Weights of a small sound classifier.
Training: normuon at rate 0.0049, 21700 steps, batches of 128.
Rows from block 8 of a small sound classifier, named by matrix and row number. Rows with one number belong to one neuron. Each number is 500 + 50 x the weight over its row's rms, rounded and kept within 0 to 999. All counts start at 0. Numbers have three digits each.
After each neuron's rows are labels from the 100 clips, of 14976, where the neuron reaches its highest value: "peak on" is the class under the peak. Only what is clearly more common there than usual is listed. The data: synthesized solo parts of chorales (CocoChorales).
# fc1: MLP up (model.blocks.8.mlp.fc1.weight, 640x160), inputs 0-159
# fc2: MLP down (model.blocks.8.mlp.fc2.weight, 160x640, transposed), outputs 0-159

fc1.20:494539434489417568541471467449523455544419442503504509520493487517529485393493527487532527461547596468462427436548505535535516466475488518500569416477509497499469523505589459496392530485429511569588508534542486610480529461524485502499477589583498545508537494576512533499568483580634567483395463489504488480528459503462600566437402485548416503508470509492437447480536504581505545589476465522369516550481513463463471468478472418485522476520432393525473429417457598478526535629513556
fc2.20:508560496505561590434517473489442487498545489573520519522494617589452503530534529589540457467407603655495537494503502559495410519509476441424519547515521404582375501562551415482538449486482480520500474433439517539457478509521557491496525711533462554457486534479460534560569521479479517500518512487544389545473505553511562498545491427413500481373563527488492524441495561501482471503491458488484522438561509507475532626476502514504526513497524464503483571444450508533486564545445505
peak on: G4; G#4

fc1.524:487493487526536500490517496494525543492456464525422481493485539495477465477542458449551553458501548548487470492422518503471538470496400472542470461419630496446505479468562508563542512434506507438482538575471585482457510556559589570618547533499550491550536463505386435494456475449461574519538510495502515504467380515425595499440466529451552393406472441581514515549475368490556586480474545479534520505511430571460424545423515449426502493579489494549548486498576483518605565435542379
fc2.524:511504536484585510618491449532533487550540540500401528482504492470517525534447550524548541332505472446533482496498456458505538483469420617470715497512467481528521468521553531529523522542558633516558505531478444526546504531497526474627468547507523489525504542508490504460491432606468454459429479528446473552506606572537554582538443534466484495493473443453514477473514452493585501453537525573512558465467518528526439471475534467476513512477532542469651554480402487477576527575509540
peak on: C#4

fc1.42:524492599498568549513498566561453573518535444518539527512409464466531493580576551477521551472495509373476481540432490552599516474501594544507477571512480529415454471433462501453416450472464569479469521549497549605594518533541450531504475410466552607505459622545509438471469448513487514552476386458511440528486436490500479481499496463501485520514508479514498494574518560369563582355508533476522450552509444460484431415478418472541513480492499510470487519418506472407555487541581534
fc2.42:476515527394465578475539466576520571422494447567478480551501524489512499403523486576481518564433435487496494493476519519424502464559524375549610502546463536430452552497499526461438507500446472552495418454439435485493533462461415502586600451531480469476495470518589456496521565406548433476524462486512505537481508545435422615425540561442564479559469543499450498524566562582553525418470460458502489488447559480430558358429491436477551580602525510494473545528480504542447471535549497
peak on: G#4

fc1.334:487561457504504610516476454483460443508615429472468459469524503531508527483485457494561500426448530428509562504638433465524501443466484564479492498434480499437340434562374479423557481537529467507518393398490402511531486527500422539570487544548542499564511554523491473490590449500494620492429573523486467530496506533436515489519450530519473462514545533558627460532496551472496558549511463528560495539417562533530477575507520471557463433558438482499508532555444365474535493491517496
fc2.334:395467470450569424458483522480564500439490516600492500602378498434536477432435508461487592591648521404519485505493418555496506550425534516571498561525585528589478427534537379567434528448515548410499475485462444517493572457446496412527449492525459576506485565467519494454456464585449502583471468472441455451544463503557500517460459518467512456502403477566509478441438541524528524550447571468517478533418500504514550431536439425460522525507503476462566461538506534492478551532456514
peak on: F#4

fc1.240:561518554531559469480442541471452414432571508465523492517509435466496506599547592586544530515588430511509546464433425511463523535504506501449528482507581532506456533485482490509429527391489515513538427472462498488521523492477487510518467741489518572486502575415531445477455436464459504338464477541463453481451532513479519549476473481462460462646506535540541512480569457513610535502424534497431515469533556431513439444481523565599431547513453517485447475542488490513455534489501541
fc2.240:524317406610594480537481485443530541433529514520514457496469427457499458485445516548428535492561433508544470485517520489424489512521516498541423507572506558534466482456557483410476439514535577431597516469478526498517494531477485550443536643476584433530515514613480541466536529488522500450592590450447448524523463489552505439561436503512500438483505537523462558506581469445492510561517493456481489506395484505509466448580520531516437590521574515585420433469475422578554475569551514
peak on: C5

fc1.131:468526522498484505567532516529565593540534479558474493556462486462531593463520580340424444490492445566479541572566490416585446531502595435463503471580444538504419517421517547500498429512492564511561551563499472488569423484435498510511621450387538530478509522500558465482509431521449394486404425545495448532439521511539509600447475533427510503472541575549481475504487450494493527448520542537570496477505506492448578567464546489354469511480486427511402497487490433495533467558495527
fc2.131:540513506439555530507453429525559554620497503525452551515454454462501470479474478523465475459478394463470482453517417482491491457494625498478453496529523500488422546498432506405363491555525636393532572502485493623470539572423507547470538498445485510536436487518429507488482368492485483559427497569500493514511485417469484514555540537511582454607477544501534464490475499456549614471483567443462521535475421541476423510500435463458575476539494489554437430506466415453475488581485422
peak on: G#4

fc1.229:487452552561478618590501500486509525530519496556512568451531446490475567600587488423481506516496555503494469496492605502530487452539530466429477502445422497452571559476444556461491484462487523493529464615468560506568535468480512510509543548507543612520490542477499558483522465401566406458473462498470422482453486472583490405489478494589495549467458426463515492520390514426601581502541473465590423556421480466449540565398451357462464518521559451483501596535514447502489524578496483
fc2.229:513451551516502547506468500462490573428519503482586567503456440508544566544463547547578496526463490512410503513565376552543542540538519447599543509499453531531504490526514493499561522534552554525435553515522427583439534458495522537383466537610509484410442445608494518459471515505578434410502584585435563568528441459441443548415541561458514519491471443493476488508488542540427548438503531530519421602565493561412448437538527498448424523566518502460407385497513490491537549553501488
peak on: G#4

fc1.419:541512438461473547580535412507472512539495545536499501556535574601498477523473533508435513576511449483516566488486457446477519467545555489491434407444542495492475482552467501509422545416447420459479444521485406439516560502426551537481535420505513543448491366519466547527526526526551493387559416555468422496549580490457474456565614505505436497445550489517540417525501457588501530602473514561432543421486499521451493622547522584564579487410460435514537552515492545516496524563576421
fc2.419:461537376455489435526416483516435493458473443504494494435492568445533466526484516558591495457511408559489449534501390463495576472467546545346485533446548564481576531443477458472466460503503536503534529560458495528446497536479577503493545402467480461479394466535393503483491397547450554458536447586509581504475500480469623568513528489504514415432531525512530549498498450526542560546505585440486532432552418569385454517532455464501437489557577526452495537410493551536495519558457526
peak on: C5

fc1.391:475514463476429628523396488504554465507457440474533487433563541541494534392489515530594524447434613489520433493485544503534550485488531468517517398461541506503510550485553490467437488480482454470536410460520513529509466506476563468517497555644491540464559536602513522509534418501726537478421462508516503436493439514498569528421467425490485490484456512515470465512562499508481503603500522536459523532527432480450524468470485468407460521547436416523489425491451574494543499643503495
fc2.391:486574510532503511468510501469545504576603545481511555539516502513377514477504452556494444527383601597388540538445433552461440526507508436483451523467510465539481537482456418525464454441448457537528502539519486498448446490509460551451500733504422560423516539545483507452606490436337533477510514471559440547526498499521458494520541496440496524500582505454543509500514532513450490456504407517470498448623538562507523592478522476480510492491510466513535504588521466535435548503435510
peak on: G4

fc1.281:467457511503438457602546498461538501555436519391506535603428464464425496513600489501487477487373503533410556524409501527436494440544619364504451560598520545487523586526469515515572504506438494514458513527501474375563445552530493429547507576401512486463514585572519493500414490506513467493461478538512467519490457460463446496503458609458504530480538442514582485489541521541510520553491479458477563471494440526446561526439506470533622500508479500458442572499444471564586491452574553
fc2.281:432565514455417485444513461403461636527507443416591515442382533524447486462445596489543505520553527589479472492485569489483522600475408529581572503525484534499474484442598480503426528525510462439521433523447500497495513457516511479446581470499469549415554492503358509510456529507425511542522393405396487531466508517565522503516433513460460453498507530458485499490495536541560530517479441442431530511479487538515489547499548614512555538529460490499407550514528475498334470448506463
peak on: silence

fc1.183:498462600441495389499538463503569534432512484496512463481502441481497489406463530448553504382584524552598504577538563466533529572436377506494483455386501507497475520476508486528579443479471509475572520494467615450445566491569436523488465494479479425494493560489533557531474514420405548484496586501477574508515369502484520589441552511505451541517461465522493489550461462474613577505491597494596497534515553480483546598437442469518390446536518483546534434486520504485543477531489413
fc2.183:596445452521571493581550479483460524454456496537633467561442484519475463454526528541489625449589419455524544446482389540437464496500430473481567546534449539551518483455481553511537508458539528503528490568423466477526549514467580486501492572516500473475565417454404508482440545531523563468455510541388594458519587472462499501509616459484529540480453450451444488512437506432512538474423663504514566529391501510445425473439486576528520523512469553453402507485463455470493553478485504
peak on: C5

fc1.382:480544453426472484504459516444482565525535409549483466536553511530483543463578518465476483423428481545478469549513558447515496536489494451528505497422413511544403521430580497540565497524524553483510524516493606550485532585452483551643476463485515469519467480466525544508461418461468502420434509365574568492475465498496499635489524395477524413497417503562548560481493400455483572539555619553520464477486457513464481561447525582465551512465412444493526493498481411556560614511446495
fc2.382:549464468442492538495494422453517513492586380516512579428478431502441544437449434549440538464545479511479551451453468440475503546465449530511564508424535483452433586454505520504466407451614502516478504480408482560523457590471572440459514528512520519521472508499423451487408378530453431481494591501520483531541561482479426486530508587394445517518457492444578539483488471493548402457492527595482551449505579572516490542476554375551436503487525461436443445518467536453505590488477404
peak on: C#4

fc1.527:462540393438524477455519460523505486512448507548483573591566491519524483536499553461508547554508413502529409524460444468440494579526536532484449501488545569458499484562476422463544547391537467439560476586448494487462497490512539473454563472532455508457504498534420410466521502447484482459527486495522467463501530587371510427616574576562518462573438478568432441600519515513449499466473495588447517503517554474481533517557590531494679500416498446453450596461454557476587507534535467
fc2.527:528655491397542501539476457492518539456455530559582485440469566490461507475543510531536519587452468611500466564447402465550524436379523504488422570528551548424571481468582527512501507529554519614536487519497495530563526456483540479484565509403506466496477491525493454448518451545487495431481495502595442483538499509502440568444460519463520491461531587481592442414471497553400542426530525525510486576509456576443515460468495511461575517595562484446496509406560522605445605521481491
peak on: F#4

fc1.274:518580452474504531462505465468539496487533474422533451546379469465484512510454541521532492568581566485595507530451610503529507550467573540488446445506591461502470540436551619461537508553512419541467397452480459424478494467482589455457504522521441474496512512603546474588557519445431524462579506471475458435514578552491475468422507529511554443486499643596526513434504475530468420522447532417450559479562451453394497597545544536524457476495475516469470560519578448398519464531468475
fc2.274:479509500485556509517532466547641474518516571448509403557514532535453456466577441514525501485539558607483543539504544530473545503482562501506537456506501517477535526488574462445461545449458499392501522491433456538436552637549443586473509424413452488506536511579512572533576448376512437534590497456476529413486459528540536485558528549537470478565457550506575522575582613525495466477440506469550577483525594429443579638463438526472474500499471473474460466555511509525449426454504508
peak on: silence

fc1.511:526494389444535568493510490526519446465542488526491483430500461470505437517542475547495480443564508462470524533574529523507504536445529536490547520480503532463403463550347444430585526600460588523481421421519495549528542539525477508581491567476575527519551490557485450552538393556491534460487485379515514495590549606496435484556449440469478457531510585503564499464538517449478527484430446571527475615376527485529563579431544476468526492525409424450413489562422439466532540522492479
fc2.511:446479454539533404440509460460580488463431612510389543501408471424591506409494594472468498536565513545505504485490505464484468543360452440526517529476512457521461430425530456504451549345502616424518510486452467453501524526512447484559496524603493565507480532551557512514516427546441459428400476504474570499518494507573519504566537454407484488512533482622470494515414488504524489528411505573507501508423490594526582462442497433546525456489492507511547560529463534501489478508422462
peak on: F#4

fc1.569:598414413492508439486507480382502486518595417426525488495500459481485523465495577554511504468405462524371549553546447468442485538534532403533461544522585539588498472521627542595482594505576512504465457578512566406419528481487548506467460516466436580481567477601487455502527496537486504436454518508493558542543531481504464458370545432562478484467453464482549477436508483439451540553490501492532513515406517525517548428440489493464486505509558437551487481540547483624468531581513482
fc2.569:479560531477466486475426464525498504473522386460476510526519448483492515462422396368434447395536463493493440498446530419510484538476479515533461471576528465536451526600413468500532443470456416627524578530511498489574485503466496528497491445525399504522590534511501511563562507555487432476462531573501452559440376516450477480634512403470488550513521539458494436401481478496521568494392513479448380428507540482498484458457475450491461463454542437519485542477501496447506538400476589
peak on: D#4

fc1.205:478492441477586548572498445569544491491584582508516440487472498497515469452441578526470529423604452543436449530443491473431474464443519463512469436497441546493512518452478530466605512588451543447437500526460533599529509473484614503567526494458470518526519460443485506543524471530525569457460483449442510595584544528492454513571489469502458474494469496561529529501497481617403503614499458448491434473328405468459457561470565595384554505457520480491514540438594526464569481508513487
fc2.205:410460465536514454548516411482510474464431536448522411474537470446551438520486601471536598509607473505411510513476504535425420432469488544421543492432523427417480472479527586476530460509556528454426500539401474498469432462550539482449589418478515447526481487516452455463462398538540498543534520590410515516461536540471452437538537507432490400493449447416478627469588520571492484462487468572515484544494518450465523546378445493466556549500558479495529511474429439513432463519414491
peak on: C5

fc1.368:445504544535433483494492497494605537558597509571425484473458509546462609533501488529513584475487501563460505572553557439628459532451574401497443482561423497435521536469540539426541451526485572515581519593518560427553470558420467538506556440458597502480434485510535597517509453418520409454428508416481470484465521446542505440525397398510522529489553408460469455492456478578450499607455494485504488458542488515516616557480468433423461528541512505496500460505487510528540442521502468
fc2.368:445581419450548464397466507495512452570473534405496515508433553458546477543496562509531495504468515486498563565510501550586421576519645589555484529432523449551506521480474410515437543509474543560509554524469448437508459534451539572413486498534589551610471504546485469535448524517457565513536473638499511458544454432486473567301511602512537494566492565547506434498462424509460532437458544481519470479450463518487552431442498423497497544503550508500464483538559516510528472519532548
peak on: G#4

fc1.381:568473527444571380386533483485443458488423484586500532468563534515513594553427500592497442507463511538524424417481507487405434436521488551461462537550545488591525610475547592515491485498469490507485508649470501488572533473532490492483530550550473479419556472507469536537434427484583606522453429501423512509478443503503511376380421488504585479503516564469504505559479402424567494470512468510571501484553505540556506506573456528522480474478507509494470517494450537553563531471412548
fc2.381:372511562483458541584584389482493444482547485544328584539527461532559508468450500421438492510583492461517560465474471525531499519538453467555474529445515517501559395489458552485500540508509452458479511451527460520428528514610472503556452454462510574552467528476535518515541426526473404623513507487498519516491449451519553532516470416434532449547421557478448552388449419514472461565493599442529457531418514524532511463477493443508615533460517477486472515547521416448471551481399523
peak on: D#4

fc1.369:551499533472472504534485447562498502442475481551545439520508472483400377544477503559612527406508463507551482494428580484429470560418459492562530543494464486486583487476589479549464513469488517512517512376513417483493518516557492557572411455429511552525507409413525579460522501552513467482527504525560456510359541500363540479548446470593578530536442598534482520480470474460474529440491507453615503565581503489579427477597471510535473498486548441493395477479511508538521482562480488
fc2.369:575555525488533431479538520460570464463519483484503522485446463468398310508547505520540536501512459466573539491498477392446506529442565520412516463546538486468485502543442497481502520497484464492416465504536563560456519588513551518442461447472524543502490487503581436473510463552518483492445448477604503415579583539592530478567367429548390539422518486515562572520434528499492463511489473439449498498510425508628499460487539500433537444516441563515512512382408454432471449517537543
peak on: C#4

fc1.333:481489535450496434468432549441511519514462567507471443491473559523450549553425516439484535529462611530564474547529482522628647398528466547497529597416543477486515397422461455526559503527576565486576487489489502533467444507492463452518532522512455496521505523576583453565441532466492552492443483417486421575524475519416451515419454454549535537592521464554425473424479429534552416449442362469474471481507559502497448534441462457550522480545556513550441534509488585478547501514544562
fc2.333:543419501506570494493529460484460579535515485401558559495505509467529446512529483526515420578549546625459506496473572440403549509558505498576494433483481515464447532525521546513531603566478475465610510469481479565532589501484460482478554452498510485555466496551460528546461558515582559492424436562510668500440561478609563523554545434546439475602425488434468443385497482555547500468443472554513510536453546477486545512588475477439501512541431496551518456581467529510395530511439513
peak on: C5

fc1.636:515504451450417514472501465540475443547412430649531529486461533473537378391573605518532514448439578516497448492504560493640503477511478517482496483618417514510422546470568428497464570497522526556449419503542449533457409530479541493468444556544589460533522494489553490535416579523511526517435491470479530470509542520574594529420437519515432563475599513449520507465532521493543534525523494563491470442490563469468480515446457488490448522428494399475440501496384562522507517565509450
fc2.636:505553493445487464533530517480568520551497561536489469498454613565531455513475609498569510493389520480491534392544589535418425426488453530468408518480487474531455480480545444489511468408517502453382450490535641502488509549446529505509493665564532543523483510433504558472482484505431507459557496468417486488448513472494479441526504484432623636558522504521440568480541490450449530458426422534566523527518482529492526469469505418566635499516552545532441501493506518542478507536486570
peak on: G4; A4

fc1.521:461507540531571542618532559482509482547539518474494613481493441444533472450502436522445408433472554584540542522507590514449524561512457613462445556536497430501567579441601555401563506508539425563497583482486494539396507560449479515527465574457441530511479519495537447494419470497492413453496493646457610538513467470493428453482512466439435485503526446555384485518457548431427546523444582520537424432513541488472591494491534424529438465491520480539454509515488484521471492514510520
fc2.521:450438490524550533538554504456381521428500486483487520465417607572486506509588412530553539466577544506482485499545473506508398542495575430458564542513504624481550490561612444492534441514431420483542525567576574536546511440490514483491574514464509451391518482617417483530454527525502452504499567511523504471513512489471474480534538629564506501491438478481473534486430490458590426460533559454539443455528548505430494469492473478547490560500412582388482477459445478492427518467615524
peak on: E4

fc1.471:528556510553577577537506506518479495552488576512527457472475482480538561527552448453495462486524551538491566524437477480558507564469507471520435565470579433395546447551469557511521537369528415459485401473501492491444439397559467558535448552475553576494522564431515554581501463588582570463497520502519477468463484519433470573461517527568492480477568477387447479518468507604458509483581559493629455408523455452458494511387535439513442493490515415532547529519441435440521393499536466
fc2.471:433462491462457463506419522529514437473526549550483435512386479397489431537513500534523497615517565412488614593461505625461422516426548492478447587503531458480488545413503469518494513438471529496557540577431528455541555525440519510518462540530501458457486445456518576488539610426479517482451472457526492462527549489505565479464481459588597470512490460541566546584468530547514499507491579485459514480556494529463446377572543571446583514525449539581462545481582522501599506491415564
peak on: D#4

fc1.579:475551366446499458484595500517533472484426549528532537495508421573509459536512501526515517506490478457527506441568424440481533550496516511523510468544458439506483502523482438510587495482494436483536530635405440472480511511503468462413515454552458565477434472482465419503543468537539556440524428489477450415511567482421481452613499542572463499556521543587510468502585499456486502504530508584507513560462479531478545527534617568539578490372504470517457693399414527477527494521543442
fc2.579:537536538357544464462404413476466484497511502498594456381493573526497531509497441514527500531468436552510474519455399503458570515449490485495563557493543509439578468538535446480494521529468513540543512511459498555461548482586494491503414530461551472468497436618545410516492395536535465399513446515508495513552500485476463614525447466393511491466497499453500488432502445420525511469470600484499507556461376507525396463507492563511517472581559477410607523497562626502479549584487521
peak on: F#4

fc1.144:460604525460495468598558457485524494450472449538464531454421477485518440541420501439519490407515605429517461546563483535548499413541421532483426464454583450527475516434480465522523477480428540490468496528517477494566492469521495551509506521454512480522516453559480486504508442534524500493461485442548629430525545473506544508527414427410435554392536583506557434603573616574406642595508454567546568508529425487485436543531468517527467505488587446538505438462505494481539571526515489
fc2.144:586549443522487513330445458483471511419594614526543454402566558457416610577483505489519496418568555519497497557482504531460470544466410442527516465543486383483447436476541461526499515498490500543483426499449570472473363621453512480454500513491563491489439508466577533514479548424549479468474534455461504552462394444472440491542520493528552532537518429462498461558508467473584476428562500479615589482509507500537516525500513538499584526525557473486494552558487426501554485507537532
peak on: G4; G#4

fc1.462:561510493502554464484514504478414469563441535584453509461527503493527504467542506563562496542491494520526538529540557546460549468475655419469450514530534465504485508475513424519492505478484452520496406446483572448419444525532388445566426494441566398461434537442565538492415473548410506507507516476507673562496582550474539481430522463390562495494486503511483525545517302530496502525463523496480440485482520501547442558526523552527536482489441465514580443461557542509551541524526612
fc2.462:468518474506477523524460453505486516579367570550587478481411493435508500461425483477522562422570508420507504455403496533506497525494562508591484460456513484488481577431551609468494525542498444462492459515491384448527471537500642507473494523510524458400530547551456429451476482613467483478521521716433587481490496465533456555493403516471550550461526618475517594504513474502517530470518530492559487430500507518519479537544463437544520571590489491459496578456530523536477527502481513
peak on: C5

fc1.326:476483535503595549574526511601479461501536522493450408549434483503582451616487534528476469511389611471382527460502473507571507546445512514474499567459469555533437518430519428535440506443441485520519441528483479539499484508451504517541512525464505563485468568467551510495464393581504446527563458537486406472606476483451504461423469506570493573564580501532420404565442542413542528414514518434469443508492513471472509529483487545672499522547472487479472445453470497479482503477628555
fc2.326:463428548427611498475449463652477637501497467546519438527436461570579522528395538534490497451423469513537467420571561444489398486548536449454493571511471583521539533454579545481448535504413521455483415509433524502466482474493458485483472528454431422520471513578452450451552525478525427545538531431489506532477493460476553614531499560490489504480478549462547454485435503485518488474483505377408524491500439499405441475562519555496458639568481519536450464563544511493547460532499525
peak on: C5

fc1.514:440521505513516521453499490507381486535520590531580517485492516487504463501515546461454526518549469488499454476488454554428463462612543446516478590460409565440441530515476557515501522548537495509547442443445515451411523491469477456455519402379451595536558450508502636483601435477460512539569509541457482562486522574577358559497506447575486469495536439551524489583510464507497455477470426417528569492517495471541539518430344597516521475500526421545530504519534500550478572442533452
fc2.514:504585537506452426497410402458517409500480506457401535487515466518555603528545460540524460501375569494492421479501489457443515500487439441439486496501538398485396575502458497471438542438556508522380503541476478488521487497541404500463485545433569610470472531507514393531509519592395496394587501476476523513407523517473424451511461410499489466447537469537427591507505478460438519525549482475495443498555433502515441522547480575521455481464501502519503512384517502464483539520465621
peak on: D#4

fc1.318:515510487506503564542536439543492522514492457513543601515492494459489483608469458506607575556443446501504535471577393401542484465504517482528511488526477512453491438433462398384363590498542517531506452528477566521510495559464468527507504519506477651487486540395562526433495418501510496572585488462489440501528439481494541400511497478553491477447515624558496491551551496455555565463579506393557507445459536391526542457522520562505470513463404486556449547480558411532505458484499535
fc2.318:406471474471533628515533582400498604524519475472491475534439489477556429416445510512505553509573393564519441461521572597508520547556536495387537519508575558529514544512495498425472547543496500391458433567474423463399555481496518509510413516463505507471483454568436457427458506557482507449553460440424591564484472422446491577459461528459512491462536480553539533476585463386569487461459542486491545518585496445485515495539513485491493425487527475584456472517532506549393558444466542
peak on: D#4

fc1.248:557483489454404607490450414456498493466467453487559555536527455599545438401550574419516522438478638461450393481518516553527558504496498468501561376532446496537466528481495459497473552500477521516537478536549491553448529436492495536564443579557489474490558539533514491569507482503598519594461547479499468511475439539507548580440418516514433499444497502503489443444498493636512561635487476563448434540479481499483480402511440492463504488558472408595516440472436575477480503579477527
fc2.248:520560520543485504426504501457474526499477486526509496480493557499480520551553491520466379443379559589458523523446460560480495501557478531473531464501565460535510468519590449515535498516436444532523477475495509466410464555505583442526498664570430508492501584559459525562481498460499466446528546443542464546463549501495511398508579511390484480375517528466502541467504511506474410493520461533500509463628497531526473507400567502485543527485556405472495592444494502607405645527394522
peak on: G4; G#4

fc1.220:526464481484481537481457572475542475468508458333488500485574435482480419488553484491449515482465557471508469537549522459537502530453561551507402511450518471531525549463499524488452437478558472520441496524517544719507479521458481561511503476514505455502438539477529585484537518465556461477557379479454624544571577488376536503537496597528489525439538520443482504463557481434604430440465547486488469426540399536589596503541480562579496462491513506514534539421510441507514506435480548
fc2.220:495441533486520560391546640477511472484382532483457520521539453520511576507505503585498523368488498489515568479506558481521488601531666414505436563595489481473512474505435464502522535508384574454496537561502433517496453423539524490476570488477526540556469568485522597512518426517469524526441483433500493437573460433533564498461534491491450475480551443479457488538560517603531454511459472564449479493453575487585536495545447474501413484462517538461556561546403548531539511611512471
peak on: C#4

fc1.130:473499473556546439446556447484520474562455472624451494563532520548495446582516438482445488426508487508524516517450647411501556456410510526496581533465535499469458539463535536547422478464479552509467525576513484482495476461486496550562533556474506474490506504492471400529472498603528608545508473549468416372531458498502414419593402444519435445466562555445495515490513467461541421465498544493476440543440445534537569614467548592517497487533429516495568522413609509514565550442492488
fc2.130:525436610549471505559444493469496478571573501540504533533473542552525469465547453518498522481504543430513501454560536473499436540468503561540631502503542578478547548452527494573485522548400494480518430525522480552471529557575549489538527502486568554536467532442632574505550465472431457555401539506549520593455595452549472514501393524484414421462449440443407512478478428531530546434498442490463499498477547543430425547425457524480487497557361547455562490531359488486419490478484497
peak on: D#4; E4

fc1.204:375438600481483410592507431468506477512509543541613476494579484539522513567539520498405500451488572599466576534555434461462609456476431505433488500601460527532499550464461503468510491465524509447464465597577483506586422490452476526503501465502501493474477427424523518546544487444503546576456500512526565402478566474535550522570456495535531546430460537507550459479508533462433567477493530483462533567444506508553457497467443520509527533468513452533546403486400506409601626411482449
fc2.204:511457473489510512478399494480488487511592518516521496487461500552482533461500516577501546506450460422574486500577471577509553515485449552517451562420578487517479454518458490399498529485493410532552480469560498504481542520432612478432520490453472420475502606568515489484552503487458401540450494633463541589453452552513532484489479427467517583550569428441516553489463542526475510456490579383542440513483365439450490560506482567507392524574563517410557496526533484526517350508536563
peak on: G#4

fc1.249:440526530488454494504524496528508583492540476520473448434481510459501483532568532488532532535452547453518464458484479547489493437411422530516494530466566509493458538451544484435472592562457538423511503471516554465528447481448471504501489496402482503523558497424470489516510516560484489531512478540539649406579566505449486452480469406451540530357523517476520458554516668543500694564551458500486486503563469494506495410500493469521477491459584470540524539381578512362562541517497426
fc2.249:483516523476481466344502395511592497407552507481516521415465514534555605462515473500456538370515482446485491460564477453535454579567397546598509551460566535525449541436495433447557503553373575548510437575455565537444452533454522466478502416499471492392477511496517525511520598485572435473536489435478453587538408524534518457444474540559529525558530458463439516544492507521565475400546451552494503442466528498555526473476501518523539456487580440530519585470504550507451483514486561
peak on: G4

fc1.313:470529528489611435628546488477479503544529471464625512469470447539453540526518497475431472570415450505506617438474438500431543479438454483499535463529435491525524554420479491561532459477524524486435413519479565457527565563590625467596406386510507416515542479469446498480401444508574523522490530464452554472491544497570486519486567476557476558531508496516504443392482566446498507538460495415473402455477622428528492575521590433508510499569508526519550503483538463528507484534517483
fc2.313:473467477447508492474485488467520447514499489575587478553530524525568479463522511485499360498451468512546435494537475521444533507415500499459506487530448508555476475582518457511489514410597549480543511487514475501441475476583501520498499373464527497519563523520493467471514433459442511462546603537575451476510477474411525406480443595605459487594501510453520443554478536500483544484508537514504492447492465519487494423751548551462451396428409515481523407464446483465413438525440516
peak on: E4

fc1.262:516540390491407620516517499458557449519430500508553466518491476530515444391489545440546461441473668482510440481527508570483526454521529509500480454510441432486483538489481493500393518499478504500519510523497494574464528523527528462534456611528494517487536535452507508520585468533643579548451518528499506499524511614442550549444455445481446513516487421492555491453584541532496516568571511507445468545506480443476401451510421405454413499511411474538493429453512678497517462580504513
fc2.262:504564490509512568532411499399477512467541567481498443505518448460523444555537526567566479423371531587508554524463537510460488528494503504505494540494514551490436428520447521484495483496508510544484458501488431464506504494557512440524484811546470527464462491510447499496464558509409572499489516528495508500424451454514518452485552490368518472389466531541538523499524524459562464501511457507586444524608500511512579544479517461493620514462571485474472509515449458537546518474443567
peak on: G4

fc1.64:501475476486472524488472571485364470421486457519447493530516416479446290508472468440468552524533500516530532543500514465432492469535485526472553504533474469574569534501487511545586423516545479484510573468532439402493484483523535522493427527467409609535447553499519571518550558534542486505478492455404524581476424484339601508527499425565528466527487495584535518465514512537524589492498551494567496497616427517508388531524452549457489516505477421587481485541493492474601511517518531
fc2.64:589522469474447551476523550459493544459498488481433474443504515487576497495601410566511451539480444420488472475437472503451515544568519474519511437591582371477501519466496519513446525475447503470457454541554511620436431477486543451445445465424461527586565460484495480472505507644503573500508543515545451512474542498558510546579434538562410397500519519506539468515469502492517489494497504435441425559527538545540445409486533489554582400461444550630513594482503474574485450608563513
peak on: C#4